Weights of a small contrastive image-text model.
Model: 15.2M parameters, 64-pixel images, encoder arch convformer, encoder norm layernorm, encoder activation relu, encoder moe expert_choice, encoder num experts 8, encoder patch size [4, 4], encoder depths [3, 6, 6], encoder widths [48, 96, 192], text encoder width 192, text encoder layers 7, text encoder norm layernorm, text encoder activation gelu, text encoder moe top_k, text encoder num experts 32.
Training: 6800 steps, batches of 256.
Data: trained on regions of photos with short descriptions (Visual Genome), 101725 training examples, 17.1 epochs.
Rows from block 4 of the text encoder, named by matrix and row number. Rows with one number belong to one attention dimension. Each number is 128 + 32 x the weight over its row's rms, rounded and kept within 0 to 255. All counts start at 0. Numbers have three digits each. After the name is the row's rms in percent of the matrix's.
# q: attention query (text_encoder.blocks.4.attn.q.weight, 192x192), inputs 0-191
# k: attention key (text_encoder.blocks.4.attn.k.weight, 192x192), inputs 0-191
q.67 099:126160072101089115202108112167100109071172163141155099107117119151137154106146178075159132055121156097158134129122183088086102059126102105117151107185131128130107084145160123173101158153087130174107166154088181134104053099135093086093100136087118173140114085139139185148135140148148093145128111156079140133093124151088171162159073139129090132104108175220151137192099093130173116154202148140136127142081093089071146109142134164172120147127110111109176107147152120085118135145140133086122173095120146136128099059143137107139129106161113145180156139060112091165091073131120179129
q.68 092:108223104082104123163125100158177120074125158130142101120126097152108117119165157094152129079141137116153150128115178087109091054113114103101137088167150126111092063140139121207112136167073133148151145170102175149087058066138102099131110133129129167147148123122128195129120163143164051153114123139111112143083148177098190105175066123172071107104105177200149139169100073124212152162169122131117136160097106120104157089145145168149148145116143117145141104138131136046083110137139101111119183125128157145133132071191137091118136094168113153175131124081126103151118102160112150113
q.69 109:127211066097081119170099124157153124105154187094141113093149141185116108131160112079157137113084138110159143103071148090098088063131100150095144118158134126121058090113168097190104164149058143140129122167098170141104052073118109097131097125129134128124162129125126171123143159149141078123094110140076098154091122156091162109178097108142050129099141152179140141183125060137178123147165110139104113141109110123112152120121141165148112146164126136141161105147124139067066123158094137132059205147130146161126127120164147097135175084180150150132131148060170131162119094192163159178
q.70 121:131095136080112110154121160115102130138107135202162127132103066129105195125113141107142113090166168138153101077142108134133112104102120089149133132118128101132176132155104136144167128135147118162091158126109102083098130163100169105077122172035123177140065136140131153104133090181100115188145116156141179131126150116146146166168096159144163151120122143204126174089104130089109112145165132132116134142047095133078157148177097122137178151109126131136143130091130097153156145131198046073180090038151147079129065073136108166158078152112107112161098179170091069141119076102095154106
q.71 096:133184089085059118173102102197164091099158164125174121138127153167129113110145152086134134066153171095158152088120150078075097058084113098126149106182128090131116064150181112186106158160095136195136184158125143147095087126116109073129126132115146169119111110120125149154121136160152099191127126169068130137112144150097174150155080139148091116129080191221175171202157076144177127143162124100099124132055088100085145123126113179161153100108106114116172113127120132072115140149125118120114156095114164158125109095152145123134123144161098145162127148073129111131084093105102143171
q.72 102:116155128049142111171143193107125149116105135202162095076103106123127165119100153091106117087133193156175079118121135137118103069102125104108175121126107094073136099128116102129150150188125120168104157129154154106094088125090143141043085147060098131133104120119134182087147102162124117151137095114113126156098149140124150149146091147165123140148125173197131176146076099124148102158174172127119130138086090137067183118154139168190158117136142168147144103105180137141127111159153053075171128057152161105170099096165136142175124128148150110198094164131109076116152063107097194116
q.73 100:130047152167167125064159150117106168168090100154070130186111146079150121160100093188116118157146098166088120145176112155142141197162189114152129119093075135150176193126097169063120103109133131102113120112124097112124188151132146170166134132160152094106123128159124069128143119129121190131151143148181148111167130095155084142100197160126185114160150075044090104075164178110107157120065127119133123105168143143182109137128111079084129118101133110126105147137118129196195145106140129150150063135114112086133137173095111182113095138086107103129125089189132141112152176115126111102
q.74 104:119140132077122103152096169114116136115143095172121118044113093107095177177121154137101142121206150146149137114162124070132170117065129106166169157170137126126138096153104123146148125165184116163103156101136106135134103165109156130076123159085139159167067067111114150074167102220101143158160159136104171159121182126163115173112091155156122124080125148163124131110087138108108086099134135098127161118089113125053138106185093113144205152121115132104111101099153055157142129133181078094184097043094100101093075112123101188159143153105102150138122156122115106151139062108118146080
q.75 099:168116120131119108129123159156159101114142116189138090143132039113099205108129122140149088133168175181134095076162108183139118086140103105179133081084146143152148141133130098097186057164146123144136131124102140060113142110099192124086099140121123133099097156170118124122156128141082121192109121155151139076134200134146140163166099129116134125124104168211126184097103136118154123172187089090067123160101064189100144160173114123137190110145136133070137153090157137112172096162178049104141097057154142110136111077126130139118101167118138122164103156146095098122075133094116115105
q.76 083:165052135197127188127138106097103138122088083081123138170131155118170092130121134152119127137117103149094153174181121122117118188169128147170082118098113120145159181078111177094110120106105148095135144115155114126188145149172121158161192150152169112166140115100099079175144124098137153086171112135161154098151064089116108131082168126073168152118161100072097082152115149136084128133064122098157125096189148152161081143102116149099088070084118116085093142143117134158171099116123172167149101145092124116097145126075154126060094204111105144101184098171123182113097170108114068091
q.77 122:187084129087091127118111156140113127142142151172125141134068073106108153119142164128129117073205140137116122112186101133128096106119150095179111150118131167172170157189136118119154103156168111113104157132108096107126148171123165084102122148099126162121069124143130139140139122181097128227147140125132177088155181119163173204141081128159126130111111163184165181106133129142147118131156118132114143143060078091080138147171056124104163175059101098095143115106107103147166140128187083098174099032125137102125081076113116176127083188124075146154115115150090114138099130076100122132
q.78 094:147036180162196144063164134135108147159112093138112134149111143077142136131118103187131097163145098151082108156162099166182151163172149137179099114058123120147162198093095173060128115108151114098136134098124096111179206166145149162145137121144119099094126150123112062131140091109127174110159136119190137135175135091162078105086165138071193103147145095049102104094146169129088137130085107123120135114146136143159114136109127103118116123118119123087098160146126141180151105103110101170144079152095147099118142152085122168066076174096112108131178110194089151127118155109108079083
q.79 108:151048175189155117044168125133115142148106082141131167198113107095149158124138103173117069172150089171098122102143096155172146182147157114144090105056110141157169175127094130069167090108170130102105100085108128093135193146117173162178147116134113101068098182133117075102148135086099153144133131136205110094144152115148086114098167143094168158144109117099133122056156161133144138126101099125122131127187130153148095171152130105070141106108115125116132175134108149160175130088123108153141050165147118087125170149115107145110068148080130109121104117199128166110145187103111097100
q.80 089:115194104083112102170123144146185131076123144151139109117140099161084133121109137096107127087143181134144111099134128115105116075089139124141171125163144114086089088109128075216141136175118137127118121169131143116072064070120120101073084148085103144120116103131146211087107124138097095174069128156089120171108171146151187176174063136197093101133099148183129142128117069131187096130229140130115117186069079121078161093175143142150147127136158148173167111111169141116099103160130108098091156090161118138152137113161145092164143090165122089151087124116109105122122109116131173157
q.81 108:124136149133165113116202123170157144136087103154135092190137106128120159103128076151162105135057135193149138094104135153159081112178108131122106085073129114098104156072161095093160113138082130128117126154117137076115119069081161155168098124147131087076135199146165138162122136051133124153097111181148085136112098127174135124146159118098141086172092151157127163125193108146175166150136173121099069170148098159167138171115211161122123078153176120165137182158126182113140087141099099124099099192175146140151175140122174089126083078116134093140064148126112095085144165135132101157
q.82 091:131110185108158126089123165051122187168109090137103139090125101104123142163108137137083145181185124122141106167138122088146209166090170131128124196130108133099168155171078109112135173115174119106120141078163086148165143189106114151105149162101135127163110076110138144081123054195076169099138164077140160136156140099167091120097169155138150120133171093078119118089122147089101057157103131141187137100140129123122124122166091097110119134114130134156127117095148078212141138103144109112178087096165063095098104151113087159187142102103131087141136100222143136131169111107120107104
q.83 097:140110130134149164156060102072090141169125156099114124073106173110124098147116167111111166103182082085109166176151156055071163152142153116087160201189136132133156131149153176162089156129138129110102160128138111178158122188199072105101194126109125168184135086089090145148125129162125135112173136092094169152155122109104148132120105149126118125087194105119162104123084138111066119129106115153173195090116172061103113077120065089103125174093073121099125065129119079146130169141143184101154128104075085152084095106124116150141131136120088152146171095154103149165135103128129120133
q.84 105:133152137070099114162109168135134120108147158180139120071091103127091146125135127075135141068168172146169122096124162114117095054101112119125149151163119124127123065140171085178157124189111106161113160146130135118072101127123136093067095137070104156166087097124121160124136102208109119195100129176070162132101152153137188192158080119175088123128116156234156158146113094097158110159178139135099135140059096135053168111172114129168176144126130134134120090078120118127127144133159072084150144071136149113140113100124126143175139140165116119149094147116105101164098050103123168129
q.85 109:143062176150135142102109156103105140180111121154107157109096092075115139126102148182094127133193117160092116141174110126140161162107150093168145179076106131153217169147077127086155076118198137139114131079146083152164177169142152159082163150090151138156084106116141088118171098172089154122150117124171179131158144086126095152097137145123169145118145109083125151101126183131089113136101131115138164113115138118112110176168096093099172142084100118113114123129105090208175137085189099126173038066130110071115091117107078186152097170094094120144134111183120126122120141093112104084
q.86 100:129052172205142130079139150094098134183123092147104145176129104098119159153090112192109107162144075157112115161148107135164178208147153117186100132064117144153171179118096169088135126098173125102113120081120086124177215156136138172159120129159111089119127143126111055125154110116109170106147165108154151111187121106149100108083177135135182149132147064064106098077145181114085117119080109160152121076168149145168103154140121092085128119118126127105118143137134111153169128103137134151146082122132129079113141180072102169100078146087120109113126120200136148142163177094128105085
q.87 095:104126137076152136173131103091050129123115172099143113108093147121129099124093157081128141080124142076152160145140132086084127121107140154096157201179139082085142136139148136186074183120111146167119172122123152155132086147133049127092169119130142169213128077090112170137091114150167133124202119093095151158123111136088142123114075166130132129134146097136141125184117119128093107191101139159173153100077167060105176062056124157149118132103103153135095070113116128123103144106155175079178140097083081108155109107132161116172194125145081182173157124140138126134116071117120175148
q.88 117:103147094125126132145137084120140130092149139072104149135156205170161126122131118095137128158058103116113126156069145126110125128151116155103114126135134120116051142111148133132106147117100158113134114126128179143140096090145089133156130085198133113140177139105103125139109155055181104075119131116100087176083084155111116057122154090098117131120127123084105102166129132152147126119130124158147126128189153128184118123094184141134090120168148131157129127169147178073087109162054211177060194217109108202108201151153149098111163072154187133103129141076162157133160153162186125139
q.89 102:118138153097123088117142185140128149106115118194127070112128078117114198113090090129121130109132209178143081069127115152144071077122101117144141142078128129096158101138125099129172112130127114158108130132140119059099107093081155145089081152082116162116081165139153162112142090183095140162159098140115131178125138131166125164150094150128127143163087140193108179099127143111157102178180160141101106168081081160041163154151118146185157116143145181143145128102165124138130133134183035063142126084167127091172106108158141127161079117122136094156046175126106086101143085113125157102
q.90 110:129207058089112139188099130128117118095174171124142108076146147175123128112145143061151161092101125089170119129090146085088083067084100133090148145186131124118067106147169088193098155144087145157115138139125167159113058114115083069095111146118125167172120096131123182122150121144131098127133113103059129144086124162083175127166080097142106129105123131178147134177109080133166107158191150166111156132106110085092172087109146142146115163157132119166122092126150128084076145172099152103104188110123127166156132086127151101140163087183149142123154155062109128137096049151130177167
q.91 081:160067115147089112159109093124051109146155160083143158187089113107156077109135180126131151074168104066077175187178136090115102173163144133126157116125139124181143183151144164134086169112119143101141162167100138185139161169168118068115168114156146141117142134123082121162137188127165129131141100130126149098159117101128174129138098126066113110094135126099176119154100142126099167140093121138132172098128147071168107123095063139093133165072054060076120111152071105138127136112142169141132120152057135121104113102118114171096154207112082188131189088145124153132082163112111093128
q.92 106:087176074069128130162130125133165150092136143144129118077130148172098128144139131091116142108091171128167101129068175072110108083086117119085151148167153072058110065121135088209086176154099117147104114166154150131088045099120088125108119146085137120143134108124142176120113114145140081098120112114068097190099107138118148105131085132183107111144126080181137131143127074081149080121176142146168136154126144126101163112137191150183134120180156143182133092113198128119085126142110133088104195132161133151144124121158152077179134059168165110151105146089126103134160067156123188136
q.93 100:131124126183114139104131087136165131130134146049091168113123174148139070152134153139097149151096071083091208174118174106118192153145133128108134147184128161133113135132152124123077129087133157109141104087147141174164119129175076100169155103168114152151143115108111086154110135076142125067120139098095120140139109149117117112104171107121102120084127129051122093150128129146104157100108107124165156067195168127164074114082152112096099157144114127136120130190097122125114157130093226202090108192096078175106175192121127126122165109126124112091155056115176208144160165156154117143
q.94 097:105192084142125143121148100188173095084106135119159092139175139190156168107168108137151124166071105150152132113094134169136104123109077137097097067096172122116066095109136131109149109134115132141153095098140166073108110066095133180142084085147118123090122176110112118096135127067157095084084089164154069109075107173103073076142163098104116136123094147147107130148136123150188139135146128121100094147160112188143130164150198160137123076192166147111141161132142179082096082164068091172061161151175187169179152117144139086115129100126164123118127195096139097109138124141156151119
q.95 094:105206129067127108131170127142174118077090125130127079148162130214109146115127086145138125126053201148173101109080161152150133093135095125095098117125163101067100073088136114149117135149110107122117122139151174079101074054107136154139096110110106129099162145137133153133109121093136090160115094159111091164101089113133133089170172142144128134154101145146143148141149085134164156113166148118130085149097124167126160137106199155162084085184201156181133145129189168099084123131115153145130174173169146153156147161147153071178136042168163093140102137096129108112164139196165180136
q.96 091:119203105074151102145142124105144141108112152095137092052112130173100143136114166102116147127100178123159122157123176103118145089107126122094147189175129100083059096142138129203074183167136131113090151134144142156104045105162092109098140131100140148193145109105145203108090146128106099121118145088078111157107137145099134111133136120172118149133130116166153123142106127087138119128156115172208138116103132098114167102129193153157128093158154171194141077095140141123062154155115148103095181127118076177119108167182146083206167062169167114163128133065108109138155101166160167144
q.97 091:160156088192070127119114088155106092111145140051123173170133172132162071129185098112130119096087058094114176125104128139127108144162133139117106089146155128178099140154172150158088154094102161115166104162105167162127128107159112078181154086178154132103129166160125111190119168089164130105107111137141113082121128139118146107138157081073099145102136130102147130167159124186141163096083122152123146097163164089148079131070153130088077143118120070143114123182089141098109131123091209174098154162108151170124184140120135095107146159150109172073177077092178167128134214125131089163
q.98 105:163043152182140152073130107124077136147097123132121128207104102085146099155140139152122099119156087137084113172181111162146168199175147122127117104078118149177158197128107171042155077096139127085141145108107098135142209171126140178163158116161138123106126137112119101159144153121123161137151115124218148087183137098143118134091190131085155152125150135079130143094161155152122137126081117096102137124132134143169099158110090112092103139066103112089123143143072110170168143100140107154158076140104129110110145107082114171098079189097088141134147101191142148104110168104113075068
q.99 091:100118179118178122126173156083123166117058087196112116138125095145099204135089118170138113170105173177160095128119111142182115116103130139118090134045129091109137121116050130086170118147154148152101112091135113054130139119089168199065110153104131097145089123139119137072152090110074164113165112090157141146097136111124098104097153141128147140177155107115095115115128180129129109150149129129134104146142127187134147188134157141163110061181140184127128161084179143186164090122164071111115115101158124063136131145140160154149078103075164075155095181139132082076134113115153159080
q.100 094:120152118091143141179060151141122118116100110174117108108127075144112163098098193138151172090164205154145101110157112156115101071136113105122144168115156100134154101131099151127146071158137118170121172098119112110098122144146130118067143131074148133158118120150090181071170106166110139175147112122143142166119142082139158163135070175145172161150151165197115150152084146117154094175121148121098163133084085139083158148124124120149191123142096139093119135110176119130153097141179076063164128038111137115126055062128161148135091173131121149183116178124098084117108076105111193049
q.101 113:092182087147121148152103107093156114114135161077129122139164204157149060138120139106126115144092064106107152150074156111108134163131102147085117117167125129114073134117160143140085153122079137133127089148151160152119107087141085153202130105175128124139183128107142144162099157077167116071102115128070110131098096151117123081108161106106083122101142114087126071160146096130139145094112107115151095135198167133158115101089170151138078129151152124140151103180123147084078126136060216158076185203098136189120167174128136085104166095163147111075150132073182165114115151185180120152
k.67 097:156159117167137106140127120084123116124103163134133140149184113167132165182174147093156114172126102066162117160132170110136116095137111158169146156103075113128157172112143160084123146108113161168084144122139174049186111130074134115107116130118063125157114117123071078144147143054131092103101120080176148064173065148122106149113078068103028144164140123138095125131102155149108092141133138228147157141135141151116161127115110125175091122148113087109116161121160172096131098201157173137064133116140081145125165125131182168153080120126129136140096175126130161172143070091124189115
k.68 094:140139106143132097157105117069112108132107136152152138121197117149096171179135144121146124197101118092182092165107165143127113095152094164169155161088086107113154157132159153069153115111115176173093127114144165058180113124093156148118095096103051129145100108127081093123139123075145094107126120103157135065160076145129126117090080100122085143150162128121087109127128098123121067159128149213162155126173152172152153105101107125174100157139111092093120194112174131111151113208156150134075147114129056109142149137121170203130069143093157131173096178115125151181151090100113197099
k.69 108:123142128149130130120089144047128159121134116138166115142169127164102182181123165124161103193124150076180065169077159124126119095167118146164130165099113099129165148110122157088146147120127145146091116132149159065199130126087147153098098124118078122165094106163077115117143129070131102109106095061177128086142082125123126145111069115115075143148160087106068120111073124124094072160148140205189192144150147171139162121101124125164090103182128135106117153060204127102151123179131170128117128137109065105086147125147177195125116143099160149145102192132133119141159093093124189111
k.70 114:167139105180127083122109128151142131110122200102065190121112167106166077163187118108121160111128089144136203116131147093129148145138098134106120105167088156100074139102175106154120092119089138144175117118105153149129104120117151080151102066124141132080121113118160088166128136144179118119100124150060113098139143191193169117121147065137063092163094166151204125175183156154157180096142136152092105116132115071165139135173096100088104152116100070104170151198079122119086156145130127191081123138127165157137148156109134078156123114204082111103128095106159147127175124122157125181
k.71 095:153138142166110100139121139086124105101094133141118139145201126141143161181173138098173154170129116088168110140096138116131117081142101180110159174078049094124128184146142153093167142105112159168085140122141163050167140119076147076105074100100092136149117131138083100153166128087130094101097117110155128052153082123148142147108059097119044150166153121121082147128103141153102104173152173204115163139167148162146156133121084133133106149114090067100117165125151150118132134216143144134063131111127096119117177111128177170138074161126117166145118187124139117154176079103130206127
k.72 095:159158091197121104157116133140145118160153165095095138078132174139092113173179128119141103149120074086138167126096178108143143136146078154152124140158097128108104142114198156105146140117091164158140093116107153085179106138118163101150087096099069124126088117173125038143116125072170097091062114118062129089173108200176108157099128088123056144155094110121111108183144165140154159123140120166136174086164095140139152094160090101122125151155081067070126140136132140064113136174110167205078123160088112122114161158122169109152140141192135133085099137096161153169148089100163148149
k.73 102:119094137108118145107149119195129115142134127146113147113086147095141080093114110123082161067159116183099142078182082136142162168103150093083110090172132165130089088126102099173107092147136072085174137123127084183071099142198133143146166119130193141067122121116175169141129126216118145133145140181082136144110168108130143088180152151159177105109107155142169154109177124111139158111127106042069058122095102085119085152147110133110153135088144167153125100155077107157111148061112079117170130132161180124158102132116068083144168130151107127134174098127113142099110183155113078153
k.74 096:152139104177153133155144132137090096115101156093111141128115169124149094114154131111173131099124086117133193105134170099136124141204115106112119087146120159133113112114148169136112086098113154124187110124049138127130086139160116096146112085155164146089115184093183077144100167159180103139100091139074141143130114199138188092138160065116090143158095173144206159174176154132159183103123085128100136105111129107167120136136083148117089085105081047114134153180093102100093162145117144154081131143078180159079114141119162065094094139213075131112130108094133127140143152160177068153
k.75 097:132134123169110092142099137138201123103154141128086152129125151122175086143139107107122170107136089114137152112101134042154115144119141111098159127166053126062086152112147099137142092107110123138187082133129176142123150124091117143165075063086167104060153074083155103170136110203133146109087153146076121122128154167169124135112171065184101092174106196145175115141162125150146154096135147104129095104143115074140155104165094117094102153101138114136176190197084120125135180119131126154093125108107176161170158136084153104146130102180114092080104110118161127110222085124185146148
k.76 089:114107135110128189097130106176140142110135161103120138110056087123164117063129098110114173068136103171087122095173083143119087138058145119103131100131154180135122098159127106155093104116153087071174161120135099195098168142143129123127212151126190140120134111125149165120139136188119161187152123191136121139080148078062138150132171131123170147068101125172154145122161122140140165120133123068114089150084105096084085152158140145114139133071140133167118109117097110155152123072092097100200120092184169117169069115122091082133167140150102122118180117171108131078088152181093072104
k.77 117:161134108138084068105170153157138100110131169121103170134105132113176085145172082116148188083132096137124174108143128103154110141136121132097112138119071160101091168130162103138114116101095156127134134151119141106110114120108144097170120042131165136046137139114145120173141174175159118146087130191090111099100139170172150142118111090134087069149099164146185141127207137160133163129114134154110068106096141055169138148145101128104095150063131071121137136223049116144149192131129138156102145174152179148155126118110123096163115144205068117113133097113129097100173105126116107214
k.78 098:122108121109118158119163115166149125128107148118105149141084123084148077079143077132091177062143131186083186094158096119118145128085151094070127094162137173142104094119114081163109098126139090100160131122151096174078132134184117142125166124149197143107162099114137166126111123202088163145144132183088120186121169103119136130141175154175189136107114175145194154127164121142144167106116125055104069140083106082102107136138153159096139114118194132151166103176062117145113164062091091125165105111170180138140103129111062092135168119152083108093159055158104133092106149173113105117
k.79 106:102120156110096138081136099176162139120126113132106126148096132089135090112091098133067186072139135177101127099127088136121154155109171099079137092169123159114088102138110078188108098127113085109164099151137101169051123146161124150139178136115195117081158113113166144138126110221099148139151178165106114178097186112128085114139167159165183098112097143136172120098167123121128196094128149049113053097093115111113126107155154136109153128090153152181156127174070093188095167065122088129162129130141167141170129131103056097121165106144102103093169095154123117085131168156133113175
k.80 095:124138110145139095160100137085114087128146117116124142143183137141146146186124150120170080203107129089181118126077191087153145120171122140154145184107150087121154172148124138095154157109085166183099104135132159076186121095101169159141063075120066127179119109164112069124143139066159083082090093077117160092172084171143115096103106106089074139173139107112089113169077129139118113133141108205136158098186124146156140109123064095136106160174099110113120153081165117104126136186142160135076140157089095124064140126149192135115084150111146157153103160083163149165168126108142164132
k.81 103:070102136122115091161071137114160144143177049128085108113143156114091109132089124148073134185138130172129070123083123102134153138084089137168114178148109143081115128155105054144159112133113102137110078168150136116117183131077140172133068156112087111139116069133155076128148057191116140069117140125090119102122143074139070149118159160195162101113131115093067101122105097107092095160144142104139116119162125177110167112161095088150144197147142157179156128092176128137150160147168104140150099110132115142120138117142061146143150120065135083106097135144179155141184086089162205165
k.82 093:137136124118114146141163149185087095139126127101117119106104158118134047099126112150102115064132128130113175095157155137113122160145136115143083083150213162167132113120096149162126125143113114086167130123092104180129130127177127109144162108181182124107124177127194124124085202128160103133143114173074115178102156150146172120135152149115185110089092135121181154142163156133140180088129089088056122052105105091152080168122109108108139136111140129098119094141108129139061134103081117122146123183124168126091106146134097053096136128189115098121136082093108124156073205180124019159
k.83 095:163117100124100169082184139151091123121063226092161154134100111142143142090197134106158165065123110094113166156206131155113108139141139132127117084074197141156125118124176154117092148117149140072088188112144122116138097162154113068107214130159151175124121180106150146137107188112126119164180092145128113130122101144119164140130108155054099131104125133147162152153124164176147124176109109173124112124095128106131075147086150129139093069080106108124093087158078126110115112102129130125130136133155127100111106149124118127129100135171107148103158129111081152137008165129084042088
k.84 104:165137112166138059133124140095132113102123146130119145112176155138178115183181139121183128148120058086160146139115165083154131120163094174133122158126083126124120175117154159091128150081103185169117125110100155075172114128095142097132059084143094110101120128110128067138157142093183082108069089092117159099146076194153171111115103050110039104175133147127142125163148157138131121175126098210136141086152104109164160126151089108126071142157103086116118169143135122083126172201143165167065123140070137174094156132130160151137090166160114157125109160099152132160166108112138160174
k.85 110:145132119121107117119165127218127105113116150105117153136091147100164059108139113109084190065136103156087186097183125126093130144138128120096136065160143189131082105140152107173101103127128111117180133125101101190102108146160117115183170111163184139087148137112161140157108147195133132170148116174093111137099172140142145124135159116151151111132109183144174161141191129156174195115119119087089052123081101080132096135155143129097150113069130109134134108212063121148109154072101092149139133150138187138156095130119089054128162149173098117100139088125087123114118169179116057164
k.86 098:123131133090126139070179117191129151121140121108085119137089113121127078098124121150092148077142128160096165091148118125146163161120161105101105086163158164124100099119092094174077095132160091110180119150126100216084127146167119146126182119154216139090143131108200165118107143198106145173167125166088120174098168107115136132143190176171192117114113180131180153125174120136163171094114138058100087128082114088112095148152160161098151124095132173150132101145063108164114128050094088126176141130134169124138103123114070092116156117170116105122170074135105124081126149163148076142
k.87 095:207106104166115126104156126129097116165099173068158180122150153144116207114182156131120125168159072051135124160156146170119114141156090152131109112098171138183165130153174189087133164116115145124064203124138132083175107141167138063120155140135126157116092139174116117127155146049141066129116127135140108077144094114120172146161075108097069157077128067114123150157127149142116104162131112210105188114136126151146089160121156119166129110100103066125084115111158160068108089134096156144112143133142091114129121124147168187146090133103142127120152114073123144170045124149092117096
k.88 113:097115118117160146128090088060127155150144095141187091139158114160084203116078188158137089166141171111158074170111120156127128101133142154165127160111160089131166129146100157081128162136139125129095110109131119088175138143100113154112139198122078130206137137122085124096124105071077151111140158102183150123146116095082114137124114178100137195100140087100073076114062120093124081160130135138177178145147161175097129108118178123182150110160126180121122123065195155127148051137159135112154121090108066083130155118137122183124134102059158127170119171137143132153121114119137170056
k.89 097:133150122203126099133116150134141167144155108106063157093151181144132059162158102151114112165132078117120158126117179112149179141140077148132135148171094129101067137094160143131134093135095144156169082166089142138152126134119160103135066089111101105079069095152130052168124125136168112097057129098045096104176144180209126152129173093153085117159090143117147124174139171156148156111131100136119141102168124097148158102170090076104129169168108111084188154168112142096121149171107175204091109146102133156108157170113146090140140106196114117094109104114166145161171121106165132181
k.90 107:149155127126143122117128122064091152136121148110165132159187113190100161158145168118182105198102139078171093174116182116134114092141121152167133152103117101142163166114155161076125173119111154148084151117151171073216128112075130122115096138109053125179104142145107098106139121035134123109121091057164132095168072161136134126112066132094071154143126097129096110147090123138124068172132123192163181133155135164145151120115127128157098107149097099109117161085199116092133126179134188150085133126084068120093154117136181170130098107107154172175106166110121138151122080104118175105
k.91 086:170092142085064131100192135181127121131111179125129171163091095130182144084175080098140164059130131105108114137200069172097089135094141130090115109090096129146130147127168095132126134105160117083097175099189118110076125159127111077107219146114196160097153128115136160129150119143097157192175141202154124109113148113133133158098112126122094099117113136150180155118161155168123106160128153171120073169065168091130114137128166148123114096068143083134114108191063113149161129074173101121144134111171152107191111105109104146178141141142122149132140128111095122076089092090076139110
k.92 107:130136100152150135152122105054072134154130124140139120109166152165084140172149173159173085214115141101144122160093171124148144138164110128196120176120165107132133159111127169083150152124102175154110117121124167088200131103113147137118093152137058126157095140155085098104114120024148098112134117087144149111157069154122140121137111124101088150141150097118058112146064131094121090129145107179153210105202101176157144106091114144150125141182101116088124128065185127085130114195125160123078115144105058149068129149178155162099103147116181145140106140091148155177108124101139142101
k.93 099:088120133064152160128149122103101114122085092156194082141175105152106183103062151119152122142168161143162089148136101152114098123128157122155132104066192083139186126144080150132125164118137134110085163118129145159099140115145093144129186181156159147174163190120117172101130150099100138146187134124202133152113126076081111084150112165062151150081143096108086117091085073104103103143112135119144137145120160182098114152091164160153120104122168195162072090064146147173128077099164118083181134142145114064143115082168122167108108135084164148162141151159094099121081160140080106084
k.94 099:066125124146149144169069099105159146114175066176151086125157114164074153175104158118141088183115168147127102151078152139099134101105154122149162124139086066108156125126108123092127148152117142145144091141172156100161127118085116166114107188077088094183112103154074112129127060112124157109111169062178135142150104120087093143114138160137137160142139132122071097110114058084149093124151112126151167176145129197100160065160138109169135123179131160119145152081196129122121087143152143141119123091107120106135193142086169190110154108060145115131097145161196151139179092093183195122
k.95 097:134143102157153109167095131067121128168145073121136114123177149148102165153101164155112093231103131146128079155071171115130143129138138132186100157106165111145125157154150150103172159135110129160117096152132134118172133089106169162139097171112067117159130114154105076103118088076128135058095163080152127102157107122127111081122117132108124156117134081105043107149062095093092100152126128149156189121185156180111136088111110090174146162197143141132121140081206177097150082171152125135082127165073083106106142119179140174118132121057167132142105162135171146183143093109141179109
k.96 100:108134089131159122171100106058066132170128109111168116112181155160094178166119174145181070178130128070131102156111154158129123146183094160156137150093140096171154135134113186084144147130111188146115124115120145097173117115111154127148128156162082137188101122169096096097121153039137106075103104091172151087141073154136143071107108109070108154105144079084065118145063130108106131150140124161130183108201105180145136130069132108171102125160119140098120131061165155091107062158129165112094096167113092131099147150161181152107086121111177162165105139094131146174121140122113143097
k.97 090:117109126059093139129137141110135171119121120171167114186159095119127204134113114126165150117117169124136067128137057176147143088114172169133141137086095091146176133152094140124125182112131113148056150131178122076088128115094104126105180172093111109176136129125114172133179088108107157139178144122218136100119143051109127131109083162127145129129185122128099117054094092123095081155111175147162112161094165148111157142108157123146156108125141164157098119102153125131184080103185111087162114086176122071161146078139105200175103127074122125169125175171104087105119099082112188139
k.98 106:148117136122110154096139122194181120123116146132122133126123096093148088088140061119067157065134139177093128099169101151103118123094173105083125087161107151115127103159124084152100115132138089112158146130144125178071130135146139125139190121119198155074157111132168168155140121220114158159153150189098132141115176093110131130138136150167166087112114166158190130096181125163144167100130153069087026148080117084116124159163148119085148115062154120172141100171052104167123140069103077110180119123174174106182103118114086107152149112136088104118155107142119110100119147164097080136
k.99 093:100156133176140159127097115124151149171148112094079098074101169127098036118107154150091057163135095138077151097096196119096179187106114089142120091218149143133092070123114171184128092137104103083184093144112106184159105100169156124151095128108119144119151088141134073101090137143149118102112133108060125176142138176103107128138172159174185134118084126107135107172155131119142159056111117092148156102199095130136129083160128100107164156124120133110152126149130141111082148106070132189131140148137151189098099163147110098118155086143139109070132074083157142147154127192156111145
k.100 093:164129104198094126124124112141162114118128197049074161086115162130154086153171139122119151125119059095110183127132164087123138131112110126103135090174063167100094150136192143124115069116104114134162158107109159093155130136128147066163101093128130150077123083142108059149144143112161110146096122160087096099162103197137124169165140089137098133152093141147165145185176190171152160095136126166106133137139117124130126096166117118143132147100098069051142155178079124053106114141123150220107140128113132164139134168105182086110127127215109121071139128118152162128179084134155133125
k.101 113:094110140100142164140120120080106140136126078139186096154137100136081191098090127152156091175122173117155065158138128188142103116125149137174132147089175098148195119139102146098153173130140138144094133113155120094148141112112127148114134190109099123188103133143076159101140112069091132113152120087178167129156127081092101109128095147096160163108161088110064103118046090109101060156121134158155181154130139190101107129098150153169142131178143165127090115044219145109157085149148143089171121082113072082122139117144158192115130132059169160176120165129126112157101135113109152077